From a checkpoint of a small audio embedding model.
Model: 4.27M parameters, log mel input, arch transformer, norm rmsnorm, activation gelu, layers 16.
Training: muon at rate 0.0096, held-out accuracy 70%.
Data: trained on acted Russian speech (Dusha), 26041 training examples, 78.6 epochs.
Rows from block 9 of a small audio embedding model, named by matrix and row number. Rows with one number belong to one neuron. Each number is 500 + 25 x the weight over its row's rms, rounded and kept within 0 to 999. All counts start at 0. Numbers have three digits each.
Before each neuron's rows are labels from the 100 clips, of 14848, where the neuron reaches its highest value: "responds to" is what is common among them. Only what is clearly more common there than usual is listed. The data: acted Russian speech (Dusha). In brackets: how many of the 100, against the usual share in percent.
# fc1: MLP up (model.blocks.9.mlp.fc1.weight, 480x160), inputs 0-159
# fc2: MLP down (model.blocks.9.mlp.fc2.weight, 160x480, transposed), outputs 0-159

responds to: emotion: positive (47 vs 18.5)
fc1.386:476504456459528486505507508530506471552546495461515546505504477484514487485504528469499503451494479525495536490509522545518497491523488516513476513497459463484512564493502481489485439494487518477493523529441474511494476521540498531482523524537476514511516474509485473486475526517453547500469488494493462541477489473506494460526495484464497525507523524525534536494476512486492524445512513518463500489530490527486490517501528511500525513464516518526540483512443505489479458480524517
fc2.386:483483490491514481453486497516501524498527503562492472476487500489460491452488470489527533558498515510517509511514570490454484488489481446486514487520561542505495484496468489529546535481474462497516513514508545474497479510457524492497512495456513511473497464507494511505512530477520482498497501474482535496532501538524549530516487507477496455498498499476487468521508444477463472510488513520499466550502496467539540467492452508505484477505505496511468493460511514533527517514505472

responds to: emotion: positive (62 vs 18.5)
fc1.411:482480514493513489479482477519515541510479501545526476517465534482458530465482502488480512521514492539484478484508493494545488516489525477476478579536491528503508544538461497511506472532545466523460491471476480481519485496511474537494470488581510506488516533504452473488456498493508503485455534535498528507521508517460511485491498498466497541500543523522489497502459515521458480507493477464503479483446531468482495479515508492509493528512530496436500475501515504509484526500492508
fc2.411:502522493481449504515519457479540474505500506514532523517545501512544500515523515482512507472516494499541524490455499470526514505497480529502469468503494493514515474519516474508505492497467505486558472546535522528513523508482513515502546521450523537501492462476511495485486510537438451524542517495501488506464484522504517498478519520467527514468474481511465518513550531505556501545510535515522536520541540537538522530491503530523509452505469497529495512497468511466512491521469501

responds to: emotion: angry (90 vs 18.8)
fc1.0:505475442481532487486489531527504478516537499525480519479482489484446526514495532507485460476480501490521483510454480531508488470482497505457541494520466519524489505498500484451525511509501471513524513455530515517469503510523559518510458484467465523513487517508498466490513527496500468473490440452521500455500495484530520514483493496445474495477489500499536495514473475490521546500470505476516498448515478463453477453504541467519537511523547491496477522480475515464504519519524506
fc2.0:485475472521506469504495514493523468510496456520502468462492488543510509496463552489511449505523512514546508499520506515509488489527499491515462493471535508477521498466499519530532519538520502509482507504504562494470482487477462485484481496544515435502523503468514489483514491488512470511531523492501516546494501524507501488521547505503514514508493487531474511534538551500496506516496508487476509473488527551565527511490493511479515537546541454531482524502499469498575560480476499

responds to: emotion: positive (96 vs 18.5)
fc1.2:513516514482525470468479502460504484514521446482429498519465520492548503504504527503478520490538549506492482532548458489503478514534486530488498486500498533493491480477514481488526514520547507497547480504459493523498472496461501529487492450483488503473504534478525501527509521460472532530529533524482515456532484513509507493513484481521507490514479498513519526474485509506509512543480494440460495504502470480498522546506499552483488523502531505484498472534473562455521507507441514
fc2.2:495488476517513505531497520541487432530445482506489493513539501524471515531528528507494475477489478529490545465498527541542531497476485511499531475503466489522509475481524490509527495471502455496456492522505510452512491547480519498472502512494506476492522502499477488454480442472472515511496472476505509524458507503498526476492534547457469485464488503495498453493496496532512500496515473501466538526521481533525489478535490529470462509501517532518449519504505519552557526478478508

responds to: emotion: angry (78 vs 18.8)
fc1.12:471499467492552484442478493502483506472455532456509504512539503476542481517486488534503461491481537495496486504455512518489457459531462434529518490490495532479521518479449501505545520514516493489547501484507493489457496539522501474512514522503503533512480512522532496496495467536496512482541509490524514477500518472521445539492491448539465497509480494505553527514496432492519523487470468486514492491496533485479507505554515518481514501503524512499496493523512518461510520479471511
fc2.12:513507519463475490531545490527490517554496492497512506463483516527500560515482512452483485503498462494486470480484474495487490513513501506501445529511511443511482479540483488535508494511516513482482475475500520501563546461518513534506478530490494463474512469505497535505485490487494479534569484476529530455503514500510511455565500509505525481519541517538489501497522510517487473527540515454498499477480481517515515508511497481537441488512462535530511522475482502496485537518465488

responds to: emotion: positive (70 vs 18.5)
fc1.291:472589501474493489517489491514467467476502520512492527506489508494467511481458507497527477525492479535504559529501489515478512486481530461500488529495534561508505514523533518470505534529532467503514517526478515508509457514509465539480500472468516537504515488506501435477502497489484484478508498514507540504471508489449498497509507499482502521513509542530493477506451454522501454523455538525522505500489451528548500517510466461488508513464481553520516477503517505480469494467503487
fc2.291:490465507534538504464510503552497527530509508507507470470502499532546498505451488495475511514555520476512502523491521523448492496497493477552508509557480496517486478502511456517473493494493497524496467481487553478518511480504505494509507490502484473475499541473492546509488480528459505515515470491447505494495514493544504520533490450528509523474509518501466488507479530527486488474477489502464491447525525499450507466532518523478470469499528464467476463543453477446508512539490496

responds to: emotion: angry (76 vs 18.8)
fc1.195:472519459469524507519510496530481502505551537462509515486480494552474535511497483514543521484528570530505500471520486475502467482477522524501491501521483486484450501472479490533499491482469499437511475532539477477504440499520501513483515499493471535495531509500468485485495527532457485483457513506469486505501503484466471495530466490549535508478474485503449533535521492511516491489515506492486486538550489467521470506505548494460499528445501516513497491495495541479487476485485469
fc2.195:515509528533495452504516497468526470477484468533493487464555525479503471481515515494481515486510498467496483533469499512510507533520474427455516520506519521547540441493512506500491493517534489521474502469455495519512546503487520528511478537508469447507487504484497517527488507476532531493523517520494457502483494516500542516498481497466501515488484510471516505459517470502473489522456479542477517504485516536506550490516456494479500481505513481495530553530529474450545532487503534

responds to: emotion: positive (45 vs 18.5)
fc1.91:429498485522526523463500489459518540537504516495473471484508493475501508542502523499538485478512539489519502534479493512461468524482493511494484490506500492497505486509484501514501497531567477478451513540496490480467477524521503513517505471517472531552478473490524499504523504514497475488494527456451536463513479495512507489487532513508532522545505482431473523479525552540519522509539497502500531466509538535515491513503501509527506557515472521486545505456451493511499514468512495
fc2.91:543516476487478516466500502540518481496499484504508527526498518462540514508468541460472478544495535518497509501519477486512504496471474528519529498510477547451514473473497473521510461519509497495531516488505480531487519498455491478505498530513500490493523523531465509478492492465498515497467452517510503539527530487496528525470494474442442501468527494533483501543491473477470471523478509511472468489444451452518557530494503485450495493494526460509541520495542486515510506525501490

responds to: emotion: positive (53 vs 18.5)
fc1.403:537500477448503465497477515473507490509474505470468535543530492491532513520447494513517518508532469534521466523418448509445466557514533489514469480514498517558516475518504540497490485469477534519526519507488507492502512507525525514448503451488484475518490492505484471520489498489511488477543491461522510482524507489513522491490488493498504509467470473514485440510527527470513476520517523495458497492442505500466516509483519507453508484473503494534469483537485513504495494520491486
fc2.403:489454507502496479470480518543506523554485491503492503434547530551523481487473514526475463523536485463513466468532557492509525501561465505509559504455505475481509506493498525473473485485504490491502498498482504502502495493498477551483468542501495518511536474504504533489520478481510500524479478511477506503513510492475513531495492484488543558506538460548504496552521515509496504542517501482533464489525522499470505482561500541501493501520469497494504475495460512489528524473491523

responds to: emotion: positive (78 vs 18.5)
fc1.255:518518496489488502527517516493536540507499479537517505489528466515500542477473471486508516532535456481478487505527473493509513501517533507497512521559536472491497442468538530478450515513486482507497490527456522486494507466490522470518526483514460492542526527503525499484465537476467520507497515478501478486500515500529464493555488512492457469525480534490524519491467486489501459474469532512599477490478528481460475523515465533509500480493513505490479483510538491511503474522462510
fc2.255:496505484524497507512494521558493496461497483464493524494458472500503521486503532500503493456476483508475499468517479494477516451493493502580506518536516486503457514482452538497496532481553516524495531522451485513514511472474502539502494474481468503488475507469513500491534516532523478490466502489512533517470512518484484525509502485531525496478490468483462491528500523519526505482556530478448499501505532544467483504465495528525546527525519518523470535447450500522523553496498511

responds to: emotion: positive (73 vs 18.5)
fc1.222:530479499463481502524485507478469483550458485495535503496503468440511559539526485503459477483514488537503523465521465545497474545516533517485518549517473479482479510507494487526524526512496478527518491507520487500513496538515510526493539489498504542462530485508520520505507476485521516470552527523468470510515529564537458515507521550483507471518522495479502504473502500519483518492470491486479494505472496490509500511458502500509496496510500515510473457447489495443522500527510571
fc2.222:441477536495518495551527453520496477469496479507531533445498488508500526503444435508500484482495464480509503496474505477498518527530475492500503524545474499510483543522497524492501524523488510492463504485474477500491422499466506529511504513480523515466490455505485488489514476499504472502486504451505478491468490457464465499510507506509498460523515512507475517532453484504496498527516523508552530474448520512460531490472583496489532512505484482503519518508504534519489497491470502

responds to: emotion: angry (60 vs 18.8)
fc1.296:528442515496524509510466503559534531500546516516497519546503517503459523512512494480487460476501513490438471486456496488476510511497491506486512463532515498547511470442533504496480518431507516485488475481495478519500483486497503490463518515496512476508493501544470520451491500502525465511494466501511480544488511520510540510529491503548470493527494481521543468534490510487530519517467501516518493461476476517494502509552448497485498507491502494509496464516543449487535535470466493
fc2.296:490518506494476519500524501499511509505502489470525492499498520498516488493498544488497549522508469508460485506467553506514506467523515473490492477541503485500537543404509505470475477503522550521453462525481499516507513518478482528516531510503504467506498481524540509477538473498495537516515503489531466473501505440495502490517505484497493511506484462492491447519502448481526475533522503476483493494539525500487476503451480518495508511524530480463531523557581529473512471516496520