A small audio embedding model, trained from scratch.
Data: trained on acted Russian speech (Dusha), 26041 training examples, 78.6 epochs.
Rows from block 3 of a small audio embedding model, named by matrix and row number. Rows with one number belong to one neuron. Each number is 500 + 25 x the weight over its row's rms, rounded and kept within 0 to 999. All counts start at 0. Numbers have three digits each. After the name is the row's rms in percent of the matrix's.
After each neuron's rows are labels from the 100 clips, of 14848, where the neuron reaches its highest value: "strongest on" is what is common among them; "loudest band" is the band of the loudest frequency at the time of the peak. Only what is clearly more common there than usual is listed. The data: acted Russian speech (Dusha).
# fc1: MLP up (model.blocks.3.mlp.fc1.weight, 480x160), inputs 0-79
# fc2: MLP down (model.blocks.3.mlp.fc2.weight, 160x480, transposed), outputs 0-79

fc1.246 085:477551531478511544513476508488466513497536512483463485501513557534500524537487516498484525478449475482489497514487494469501512486476520530528535524510467450514514504514503518513496509557527507513488499511507495468496542494519462464474484462
fc2.246 075:493517518554497496504464521528489553455485517461505479517504513479481535483501466517494515522531500498504509500508523475517516530517531476468476508489510544538555468491469530510500531503526445474522535511515484487494493469517475473492540514
strongest on: emotion: positive
loudest band: 250 to 500 Hz; 500 to 1000 Hz

fc1.130 112:479514504477464517503506460527486475472535515475506476488457496501557525532454501509483517516485508490457543505479545515500515500490505508535519495532477482487506449434500492518516468477505508518528482517529523474488500489529518494496478523
fc2.130 109:470493471527502527463497514491467487520512532510529536532476547526498526498484523500488531569458496519537531474505464520521527476515518479519489480466485539448464427486497440493506506489443521519483526496551478516477504476516466466514505535
strongest on: emotion: angry
loudest band: 4000 to 8000 Hz

fc1.434 064:523518515498535478532475513504471555549497517476501546487512477467500506513478525533512482528487549472482481492507474493501490511499510540517505483517507499502499517487524512537482507471494490479514455530475519487500544480535465498500501457
fc2.434 071:522534467498491520481476492505510502508519489491519544515501489503487517502515471552489467469550491497503498455509514499479532505489473497505516491464494503517489466497484554546511521509495485513501521496477480497484488510482481535494515511
strongest on: emotion: positive
loudest band: 250 to 500 Hz

fc1.127 110:520508506491494503506543515466520484490530497492523585499516522517457472468491481486454498507486479511532490505511518482529498544488492518509494522508511509538503499526501531500501521513510505486486507480498545500493515502463471516489495470
fc2.127 099:540534508500488482466529512547534470473483513496485509494514534470556533475468472542505460524501493470530508500488445489437510493477497502490493524453522529478516465503489446529491532481490499475503486471546471494484478492491493525506505512
strongest on: emotion: positive
loudest band: 4000 to 8000 Hz

fc1.170 090:501527498503483488474505499519511466493528513503521532523489520477507458503462493502520454495528528566466496508523517528531483471532540486543485506491454516516496467487487533503486497495483511488521478499519514497515548551540545551523500462
fc2.170 088:478477494460499507472506472508518480502432542502459493489520481470481525494512521478485569472510477503473492506532503517499481512492466534492502480551537497480501466497480477488511474501541542527486505482535526519468511585545521508528479567
strongest on: emotion: angry
loudest band: 250 to 500 Hz

fc1.220 126:516467532501487528515515471524490504483464485530475506526547482553510485503453505522509496499499510553450498531487527487492488505487523518543524492515497492509473484536502498502558516494463508500506532532489526478469466492453513475543554486
fc2.220 109:488508547520504525501491523477492518483484476488493457545471498501534472534554494492509495482458511475490521502466529528504459538448510499486488508520463486491478500502509514513462504492519480482520499485497525455487522454434456530509473501
strongest on: emotion: sad
loudest band: 250 to 500 Hz

fc1.392 109:499463476520518512518488446531528491542479513507479499501501504489498461526514559458510485537446490516536506516480541520475461486469536500498495445508513462437493512481525483461479484529488516528530477519479488484525491493498440449468499458
fc2.392 107:494494472491551524508501489519544479528517497543506530505471469505530460503474456484508428487470491537477461461494515458507477463504501529456518473505542515492528471483490499505500519490456507490528507441506535494538485472492498488475534493
strongest on: emotion: positive
loudest band: 250 to 500 Hz

fc1.444 130:477478499510488496516496482506476502499483534525468514524505479511500536489518559516489459509489419539475497511489520496477521490515504538504505483486489485469503478466516511486514516523515459478518541541539496531485502471507485488465514521
fc2.444 129:498483526462499479512482477507521483489557512529511477448479473485479517501469492529470504491515495518494477528449493515469491503527498486515497537509477493527521494521468534503546513535525522534509478438441540479472485500517523503510497470
strongest on: emotion: angry; emotion: positive
loudest band: 500 to 1000 Hz

fc1.140 085:539517508497417520486520559490504510471505519498508498485514463497465452493503475544543531484468531505474495524483496532522501515466467463462470488514512500513519475527549500507504468518510516541460482556466506522511501465520490484465495470
fc2.140 090:501481487468501507510492486532504505526484491492473509548499511493512460490520488472487482523523509486517542463480503491514484535469486520501508498514505473512498514512514540482511494475490480514494489538528488459527487501506480492491449509
strongest on: emotion: angry
loudest band: 4000 to 8000 Hz; 2000 to 4000 Hz

fc1.258 084:539465488518519494487524513514520503521506528490478497499489501503515509521493505480499456500536488490514522527470487536491506506517566510520479531535536550490493488507556456471539459438456533463473510500506503489516542519493487506523461525
fc2.258 093:485515509473426506497509444482472567483520493510510561448502529501543516460507507547496535492486515529496520489489517489504500504532485499513469508541500451481507525534485473495494494522515495515524523512440504462494511502486519487494528503
strongest on: emotion: positive
loudest band: 4000 to 8000 Hz

fc1.463 122:495504468520535484535506489463516500518501530481528509484518519483520527499488484497536469524490581514500532516519527541513525505527471513470487499515513485500546515527471508489506551535503495458516496504470535515525480463507517527515498515
fc2.463 123:471491497514459508517514505509512478498546486508482502462449496523490492560532536495461479518484500525497457499529514524514525467525503499455547516544478503529526507483521517486486566475568522487507447496504518496513507517488451506460498482
strongest on: emotion: positive
loudest band: 250 to 500 Hz

fc1.251 061:453523496479495495517528509485504546478460514497505519464576473544485462521492507481488486491496456488541492535497526536587522466543479480503532493532496513495438470458475500531486511478488533468518505494473511525476493541507490533505557501
fc2.251 063:511477481490480557494498485486449518468460515533498453482505472490501504470495487481463521504525523504491429477486511477512511459477489541469514511487531495472520483469529483518455457495512505480489514499528485543516482449536470501476461558
strongest on: emotion: positive
loudest band: 250 to 500 Hz

fc1.145 117:498504480501559491524509518515486462512485516513467511503528499482453491471519557504482488494458550482467480552497520513480475461458502493496459513504524561492472498486514535495505525481478461494482521500447486444519478505475537495513481534
fc2.145 121:538523482493517509536497499480494499522526482520556505494493491499502523488498503490482506500489545495524495511534515500482494492529477535499520521478495538476511458460476539503464543499557506503517492522490593528517495488542488483473461491
strongest on: emotion: sad
loudest band: 250 to 500 Hz

fc1.156 076:504485497498491506494504484469490520516470502492444492523540511461501513563534468549425500489468518502500510472498523499495497512511469534496486477521485479482504487513526484459497538553525478549504513476481514527502524483499487499528505478
fc2.156 078:489482485526493486510502526488522506489548501495515521481506471466477472480521529511494496481487524502500564520507516506523524526502467487486532466495482523522500471515497493526501509511492489467509544506496475515538487531453470503498487495
strongest on: emotion: angry
loudest band: 4000 to 8000 Hz

fc1.253 099:533545492484523503461437512476515502483527458513517510493504517521500501490500518470482498486507493502511465530545520520548480500500516503512554482518488491509493488490487524497506500505483483535544502502492462428511480487503498493499479500
fc2.253 097:519444459497556510511470518516488532526524502476493507557469466500485537524520461481482535501481514478517520521477481475532501510504495531518559484503529504515498529493473499530555532505557512536516491479471464422508533517555476504497500484
strongest on: emotion: positive; emotion: angry
loudest band: 500 to 1000 Hz; 250 to 500 Hz

fc1.419 119:484520479510461487487535548535491531501519526471502528488529516506495493507483481516457487512467501493515510558538497447529497504484485508545546488491456532495523503500490492511483494489501493495495480490521480454496474501503498535535458528
fc2.419 108:526513477521492552490474469473479492511525564519532491521481464513510448477512492487499546551517499483524524511526494526504498515517469510506500470464510475541536516488519533528527567474522487512497532518530513525509498472478467518489488542
strongest on: emotion: positive
loudest band: 250 to 500 Hz

fc1.197 079:467512521471481497532486505508520575488469474492476491502511552502490528541528486507498491489496532449480492525503534483524503503471481516523524504501464497535535543470495502534529502511505486506525480526512465482507498480531520520509481529
fc2.197 087:541521474504498537480449471505491555497482492497471492545470509482482497530509500526533511536530531466469433493519515470461488486502487493515535493535515510509480515505480537459494515469499452500486489504492480479496511496472532498492487486
strongest on: emotion: positive
loudest band: 250 to 500 Hz; 500 to 1000 Hz

fc1.67 149:514511494438466467467530511492522548486496531484498523478528535521439500519491504472524470509482507529484453528475514500500461457501503496470540506504497501535492513489502508477493494513484524497466498474511518477540534492494504488505463487
fc2.67 135:494441523488528490478487530489504522525517477498458507518494517458501481507489512479505517510506548511527510468492514460495497533461506472454537423474490535468531469495488467414533546531506510484478465514504486482495510498505529484483484508
strongest on: emotion: positive
loudest band: 250 to 500 Hz

fc1.379 058:502519454525535493488465542471468492487524494506487590534557507516548485525481505498500517507498550498475517487449530536502494562504445490491516471518501532475486511503494506538466514501514496513476478473462494514494573506516481464525481531
fc2.379 062:519543520501475482528502508499498520458487487479501479511509547492533521473499514545483473510514493461527459540478527523500517476461497510487502519475542468509488502518505508514492484511497477494509500508530477500520497586554464496523503461
strongest on: emotion: positive
loudest band: 500 to 1000 Hz

fc1.163 085:490462524492488544480497502523478523534471518491521529501474475512539489491454514477511541477538486490459444518503472490436538491508471501533512481479515495507526510554491477493538523480525530472491497462500494518503515549559551469503474440
fc2.163 100:440514469502499525502526517484506501471544509535513475521530475476513483487503534493485533482454544475504546479553517492518488524520495467456524475506515534486497436504466491516481536519514500557461504518492487513506519487491461537465505540
strongest on: emotion: positive
loudest band: 250 to 500 Hz; 4000 to 8000 Hz

fc1.179 110:501489494537498506478474524467458541504530530457503526526509544492524505482522475480513496472494447493479501514513558535458504502508511512541499536532497498410480503509535463493520535486483503509479511497523485478476549481512502486495530526
fc2.179 100:515502490481465503490532500481489485519475470482523498518501503510498509464482496516478517526530532510536563495488508468521532470498518490543510510469505481493511476517487518494474504495529504508532522506532471455507507495482458539567471464
strongest on: emotion: positive
loudest band: 4000 to 8000 Hz

fc1.46 084:494530514503482510492475539518486540489512509509512532481497468506499494485502475481498475518541503498475525512513530504509514524498475488524511495454457513501543442515509481493528496476492522501489507490516475507474474500503490488515493478
fc2.46 082:453489483515496537458528464497452468523502518523495476482502495517488470491493575483482542490459498500465555492525476505479477469477472489515495524503499548493494503548443487441491497499519541542464503529465474480529498443521502507523524483
strongest on: emotion: positive
loudest band: 4000 to 8000 Hz

fc1.397 089:506498476530490501538506474510469508447476513536475521430520478517516519527482592471521498532513508478491497495466454481520517508495485520520509525489485516481465514488493470496507494501479504467543511504515522518536492520524543476530480483
fc2.397 107:493486557511465518507519519462528445552512477491519504498511474482521496516524480518491512495517484525464498460463537476476502459477533497498520552501514532522509506484504531526495495530510487516541425457525463532459463527536497472476495505
strongest on: emotion: positive
loudest band: 500 to 1000 Hz

fc1.266 097:503499517462516505484504502459492483474500542550473507485529506515436509513522489531497479527458479567506510465547496489501551475527488509497520511478512473481451495509480526520521484494462470456495506468448482433491505484497535501486480484
fc2.266 095:474532431528516540499515517547481480504497520527512502488518532512493483522445484488463498486517440501541477511500504464511516493506523532462487507502478533542472503477483541473482517491527528471505517476521494516502517527487485531490472480
strongest on: emotion: positive
loudest band: 250 to 500 Hz; 500 to 1000 Hz

fc1.461 068:516482504491494491499504475518503520500538492498521503505520503497466528513514499501494484503503460525489494533517476522500503520525477488519512485514471494469491478508524489510509498483523499513467505506470505546503470530477480503523482458
fc2.461 074:475511514536461534530523509478482508522557433485494549503492478506489474502533505489480523475469537504497532483485454502499526485489490502510489516492505489519498510507470483523515490500482497527536519564503522491524499531489533541518507434
strongest on: emotion: angry
loudest band: 500 to 1000 Hz

fc1.58 126:446461528472498574502488466471543513518519469487518517479512500513487528502508514511465492487485525515515488481488502499524490492512510483509510489489498477521499479519477504468485500500518519472432497491494494476465500498477475516506504501
fc2.58 105:496514495490492508479498496507460507513493463472472519478470524525492511489524488471506516537497531486477487470507482516508453517471478529453526497528483445487477489464443473481480496520496524548543503542507501516532522500489541527484478479
strongest on: emotion: angry
loudest band: 250 to 500 Hz

fc1.265 118:505486464495436499496520565522505481485526525465485464503502476526510510514512449497479490532541518472505542482512494484453504534453536517513511493462516516508516474507516488480528493523485476507494508467504477492481530519559497499484510493
fc2.265 112:495454484486497514517471457489547502500506450465516508491490545487476499513478524502549517491497492490511568466523495502512526517511500483507454515498493499541504516513517510519480478497493503504474487457497480468517541507480480495537514488
strongest on: emotion: positive
loudest band: 4000 to 8000 Hz

fc1.53 113:483507503513506480526526536501449499549519500473476534527493514495507511482504483513514495478497498485497479509461548493481531528508407512484502484525492507475498495471526512524496549476501498497505472528474524519483508494517519478493497490
fc2.53 105:479541509527520473487479471504453521496480498496527477529520454494478531516523525545497510496498492520508512516468533481479509477524475493473513495507484456525504489524485544504483500494500494501501500508484477493513562488537474516485524474
strongest on: emotion: positive; emotion: angry
loudest band: 250 to 500 Hz; 500 to 1000 Hz

fc1.295 114:477515488480463503549498516494532522515513492478519478462486512466479501502494511511457511514458453512514540515497499526506545557498468520518538493528499510483548499505491429487525497477492446474474472479488456475523487542473504523540461498
fc2.295 104:525446514483533495495509519488456530473499541496477543465485448475506483496454483474539528501516461499550469555523466483500488499475474493487549520494468517481491505521478442510503490505526525490509480473473511535521499506477540478471480475
strongest on: emotion: angry
loudest band: 4000 to 8000 Hz

fc1.332 064:507485502492524505488490470488507481550502536520531518496510499533493485487476511524465502507516487470510476506500521517502567499552514505487449514495508528478504485470468482479494521500508479538491505515493550494466513498472446528538502471
fc2.332 062:483537462500473501470507444487515487498515527498480497483475469507501488474462505525506510496523496449508518458476474514502521489504472460501494506514543528533479500518451473466467508517448479533527504523456465476537504478487555491521470528
strongest on: emotion: angry
loudest band: 4000 to 8000 Hz

fc1.115 077:478469520540454516525494514467482521524491532458518521504475486479492486512498478501517502497508512520491465516473487522517507484475527488512504524504544487478450473466518468517500473523526496523499453521497504499538476494550498481530505465
fc2.115 094:523484490480518507504493492484548458506529501526486465512532483490436483526488471452502474479477459465505495477505509476483488521549471512473454470520493476528503530550511522481509479470434540523455504496488496461446544472470497490479450492
strongest on: emotion: positive
loudest band: 250 to 500 Hz

fc1.237 110:488502478523527513488516469514486479548503479472489510512463528485506483516492496534522508465539504476523451501551496502503496558508506549499548479526525511494535513523515449485517530492506527502468501491544464517527526513457509515514493519
fc2.237 101:507499475449517482530552511497515507478527491510514528454439461484477536545504490477487538490484482481486500472512522532475525501552479506489493474525490435464473517500554542520468510491514554486495491495451484481483506499475539460482502494
strongest on: emotion: positive
loudest band: 250 to 500 Hz

fc1.311 107:472479472504511519532503505523496496480514494507488514481470490486537522511509486497501524471499465532492503511470537496522526568506512528491483488514517496471520471520512518488488547549490518499486473520537488526535512479515516535478535499
fc2.311 111:517530494497494471462512478515531483506486491542484484450513517575490501517439536523475524488497479472487452544521543500498498505525529473450487512474530494502541483505449465467464491504503501531502502520467517499471514523527490499495526486
strongest on: emotion: positive
loudest band: 250 to 500 Hz

fc1.75 103:507527521478516542460471517510503497528465517470488496488507479527519523516520459510468528437473506537540473539511484488515516500490488495517524498511535522441504470510478447511456492501469522462550524507505510516486494538453543485474507487
fc2.75 095:538473526515476532467476479451468503509508503523485519498516479480495472478481471439481500517514508537540471494513489503478499503504489519517518526506549480496489525475513461494495482509523535456517546498475494502463460461500485445488476518
strongest on: emotion: positive
loudest band: 4000 to 8000 Hz

fc1.111 064:463492513538497498485542463507491483523497530517525465495533522500495502498536501542504489511471515478489485504462496567493516532512525506507489499512492522493497533545520525527512512498507465459475482538455478500465477522479483531449487502
fc2.111 060:540491520491508508525496443487494460481495510500494510508465510512489466489504521510445531514498516464521530506513442499523464481519452530484496471518512484516479471541475474480534522532486475502490491499509492470489523523497481540517534444
strongest on: emotion: positive
loudest band: 250 to 500 Hz

fc1.60 107:512501482498512479515481544506476536505532437497483485500482510495500468471546543480477481536437495483476470519534512503469499499520514494517524524483516480465490498546514520485514526505483557485547578491469493525530513499552506489493499520
fc2.60 115:511482489493512506518508516428524466523513505492501507508469486517483559522517522527488490458521548520480508472458543515510487509524506485467485482498489495486529504477445480510511521520474512495498510499509463482484462549525541518545535503
strongest on: emotion: angry
loudest band: 250 to 500 Hz

fc1.86 105:491563506483491471508491476521516498478527480542501519471554469499491507500491517494506483486511506474467497533515463436505483511528462497493511502477448499485485451448540511424500517507525482519516535464522486522479509499452462504490492516
fc2.86 111:450503535488483542476512476488490529512451511478456497506533461506511500500492493557507511506525490512470446506483490480486485503457496509516510529475526525529490499468527502530531474506523514491504463461485514474511556505500502505506490510
strongest on: emotion: positive
loudest band: 500 to 1000 Hz

fc1.467 107:493505507478510509487478526452528540488520486533529463543504469495480473517511545456539480520497536493514521454479505514529482516498497499510452482462456504487477515463527496517510486486533508489460506509496549514517469485510508532482481470
fc2.467 111:516431544492540548497527482522465501501492445492514499484492486537488484512461547513482467486489481473498476544552499509497480522523528551474534470496463487543506474492493478486459472523484487485541463486494475478497529532480553531523543519
strongest on: emotion: angry
loudest band: 250 to 500 Hz

fc1.362 100:522474470476488494529480509487536537533500533461554443516492534520481516497508461511496496519476488488507504553453509536494490478523509525498505460509493507498506515500512460514501509496511479568499523505517526490480509473472508535521465536
fc2.362 090:490493502513524487520504489460495499467520499495534541509487521513502484475474575444489524536547510506481488523477520500511533507461518520509521506542495506507492529494486439480442476487499493506498514519499510462576551489450499504528445505
strongest on: emotion: angry
loudest band: 4000 to 8000 Hz

fc1.41 099:523488495491508494482526548494522520479509515509454478494511488545510516471504480527424504486488549503485565474532486500501518485506544484508497481549527534526465514488499499498467506444523491551482494476542495500476527532531470530480502511
fc2.41 104:504512464564461505448532485527488537467481509505517511474501521519522516470474463526504514535473508514555505488520464506473509476511490499468501498480535471546517477501530533490503493524479481529507546508491475478519500536493537466531476488
strongest on: emotion: positive
loudest band: 250 to 500 Hz

fc1.429 086:463497437499478554484483436527482479494473520476526464543505489486477492507500508556522519485474505483502498518519505525485497502512521552522548507472485484521525549507524464488454526484510520545459507497521494476498510512428460485487523493
fc2.429 081:500519477472515494516504490492497507517507476527508535501494489479506478496481534540545517494449500452476505499496490522563437505511458491507525473497473493546476490491477545531498516508503489495518468516443494476506484502496482500467504505
strongest on: emotion: positive
loudest band: 250 to 500 Hz

fc1.92 111:542469516531492500539461507522516528487476513487512504521488483490510479528479456531510512519450495527507460533542532464498513514538495486514522494503454462507529462512511491486515471510467492472507504481497488457489510502515532505479537489
fc2.92 093:460457504465470518466500496518480460576504481538505507489492462469507464517489494542511548455484515499509525499437478497522466521478531489482516486469505511523466502550521513541527508525531509518468507514454489488526517456503455535493513524
strongest on: emotion: positive
loudest band: 500 to 1000 Hz

fc1.134 109:493498455475501545462489460503551474516500481501526480503505532488500522493487509516466471498541470502504503522528561470483498514506500541506542491526522491501508526533500508456518506504503502476453480508500481485466502551488466465538528479
fc2.134 105:510506506499486522502475487474474507532507454508499481494462519484480535531510518517490469443474516496521504537494500485473487500487538457475533495491491526448524539515472530485465511473471488462522482516508469449534498524511500508473464483
strongest on: emotion: positive
loudest band: 250 to 500 Hz

fc1.126 080:503537547458510475494549491483497539521498527498517521512496552462494482519517502486485489499489517534483462502498527491549575488529495496492507556559495497535501460485483470492524498464472486523473443514510515498526531487524504489542453508
fc2.126 070:481512512508480475488465479520489513489484447484491544524500512512524473510513498534529521531467574481477529484491499451517549491507505519557515494515531515466497513496441517510500453498444503519518524465525469465552470503523546500500482524
strongest on: emotion: positive
loudest band: 250 to 500 Hz; 500 to 1000 Hz

fc1.382 096:515473451533484489508528470478518519515499478516471439482523504475500486521471530492545491513518504538464490509478510522510482505520534462494503512475480473497520499490478532492512482523498522513538486477506516485524534517436508488499496538
fc2.382 096:514495503489525515483460509472512506454496501487507493480496481492546508507472471469458451532469474529515465498493558508493505505504512493477428457524505525506530500482500471498515499460507547524523508477512497495496500532500460480471487504
strongest on: emotion: positive
loudest band: 500 to 1000 Hz; 250 to 500 Hz

fc1.425 102:525550512451538464532479467487529494524466528567492503502505512546482498505481517502478477474528490473485488505547507538505509480520505487473508521504485506489488447500522488529512514490501498525483487503518543510483471541491550529518470568
fc2.425 112:489499470506493524505499460520536495496487471533481528472515496494490480452529495527472503514502492544531533518500521466509531496522485481513469572464523470481519498494462493498485519500499477510494474469530458524535528530515485510554473500
strongest on: emotion: positive
loudest band: 4000 to 8000 Hz; 500 to 1000 Hz

fc1.272 107:506485502545517496500501519531522512547491534498541482535551501490478448509502491517514491467492493544479455490533504497503536515521497512490517477545501472492454492519538462478562493554477503488540494537478492456533510522507495504490522504
fc2.272 112:506532503510469492520516471501471483502479473501479578508486458501458497504469498500466526491518495539494513465472542470505493495468522498459478491477572489504536536493465482522467478481463511489473490525483507496542510552497483515511461515
strongest on: emotion: positive
loudest band: 500 to 1000 Hz

fc1.432 051:503523514497525538474484495514502490500470499465458505526510457474523515560511462504480486527511522528481523561516554462529542489475508515578493523523485477487527504469477476506490504505525499474525497501468486453494531473516470493524486483
fc2.432 051:442524454523498494511493513510476502507509467542516476530500501465538488464468548460533518495513486478513500493476425509475471538512510516529528518518487474511543504527494475506472498502515527496522491494493555502496491524524486507430498490
strongest on: emotion: positive
loudest band: 250 to 500 Hz; 500 to 1000 Hz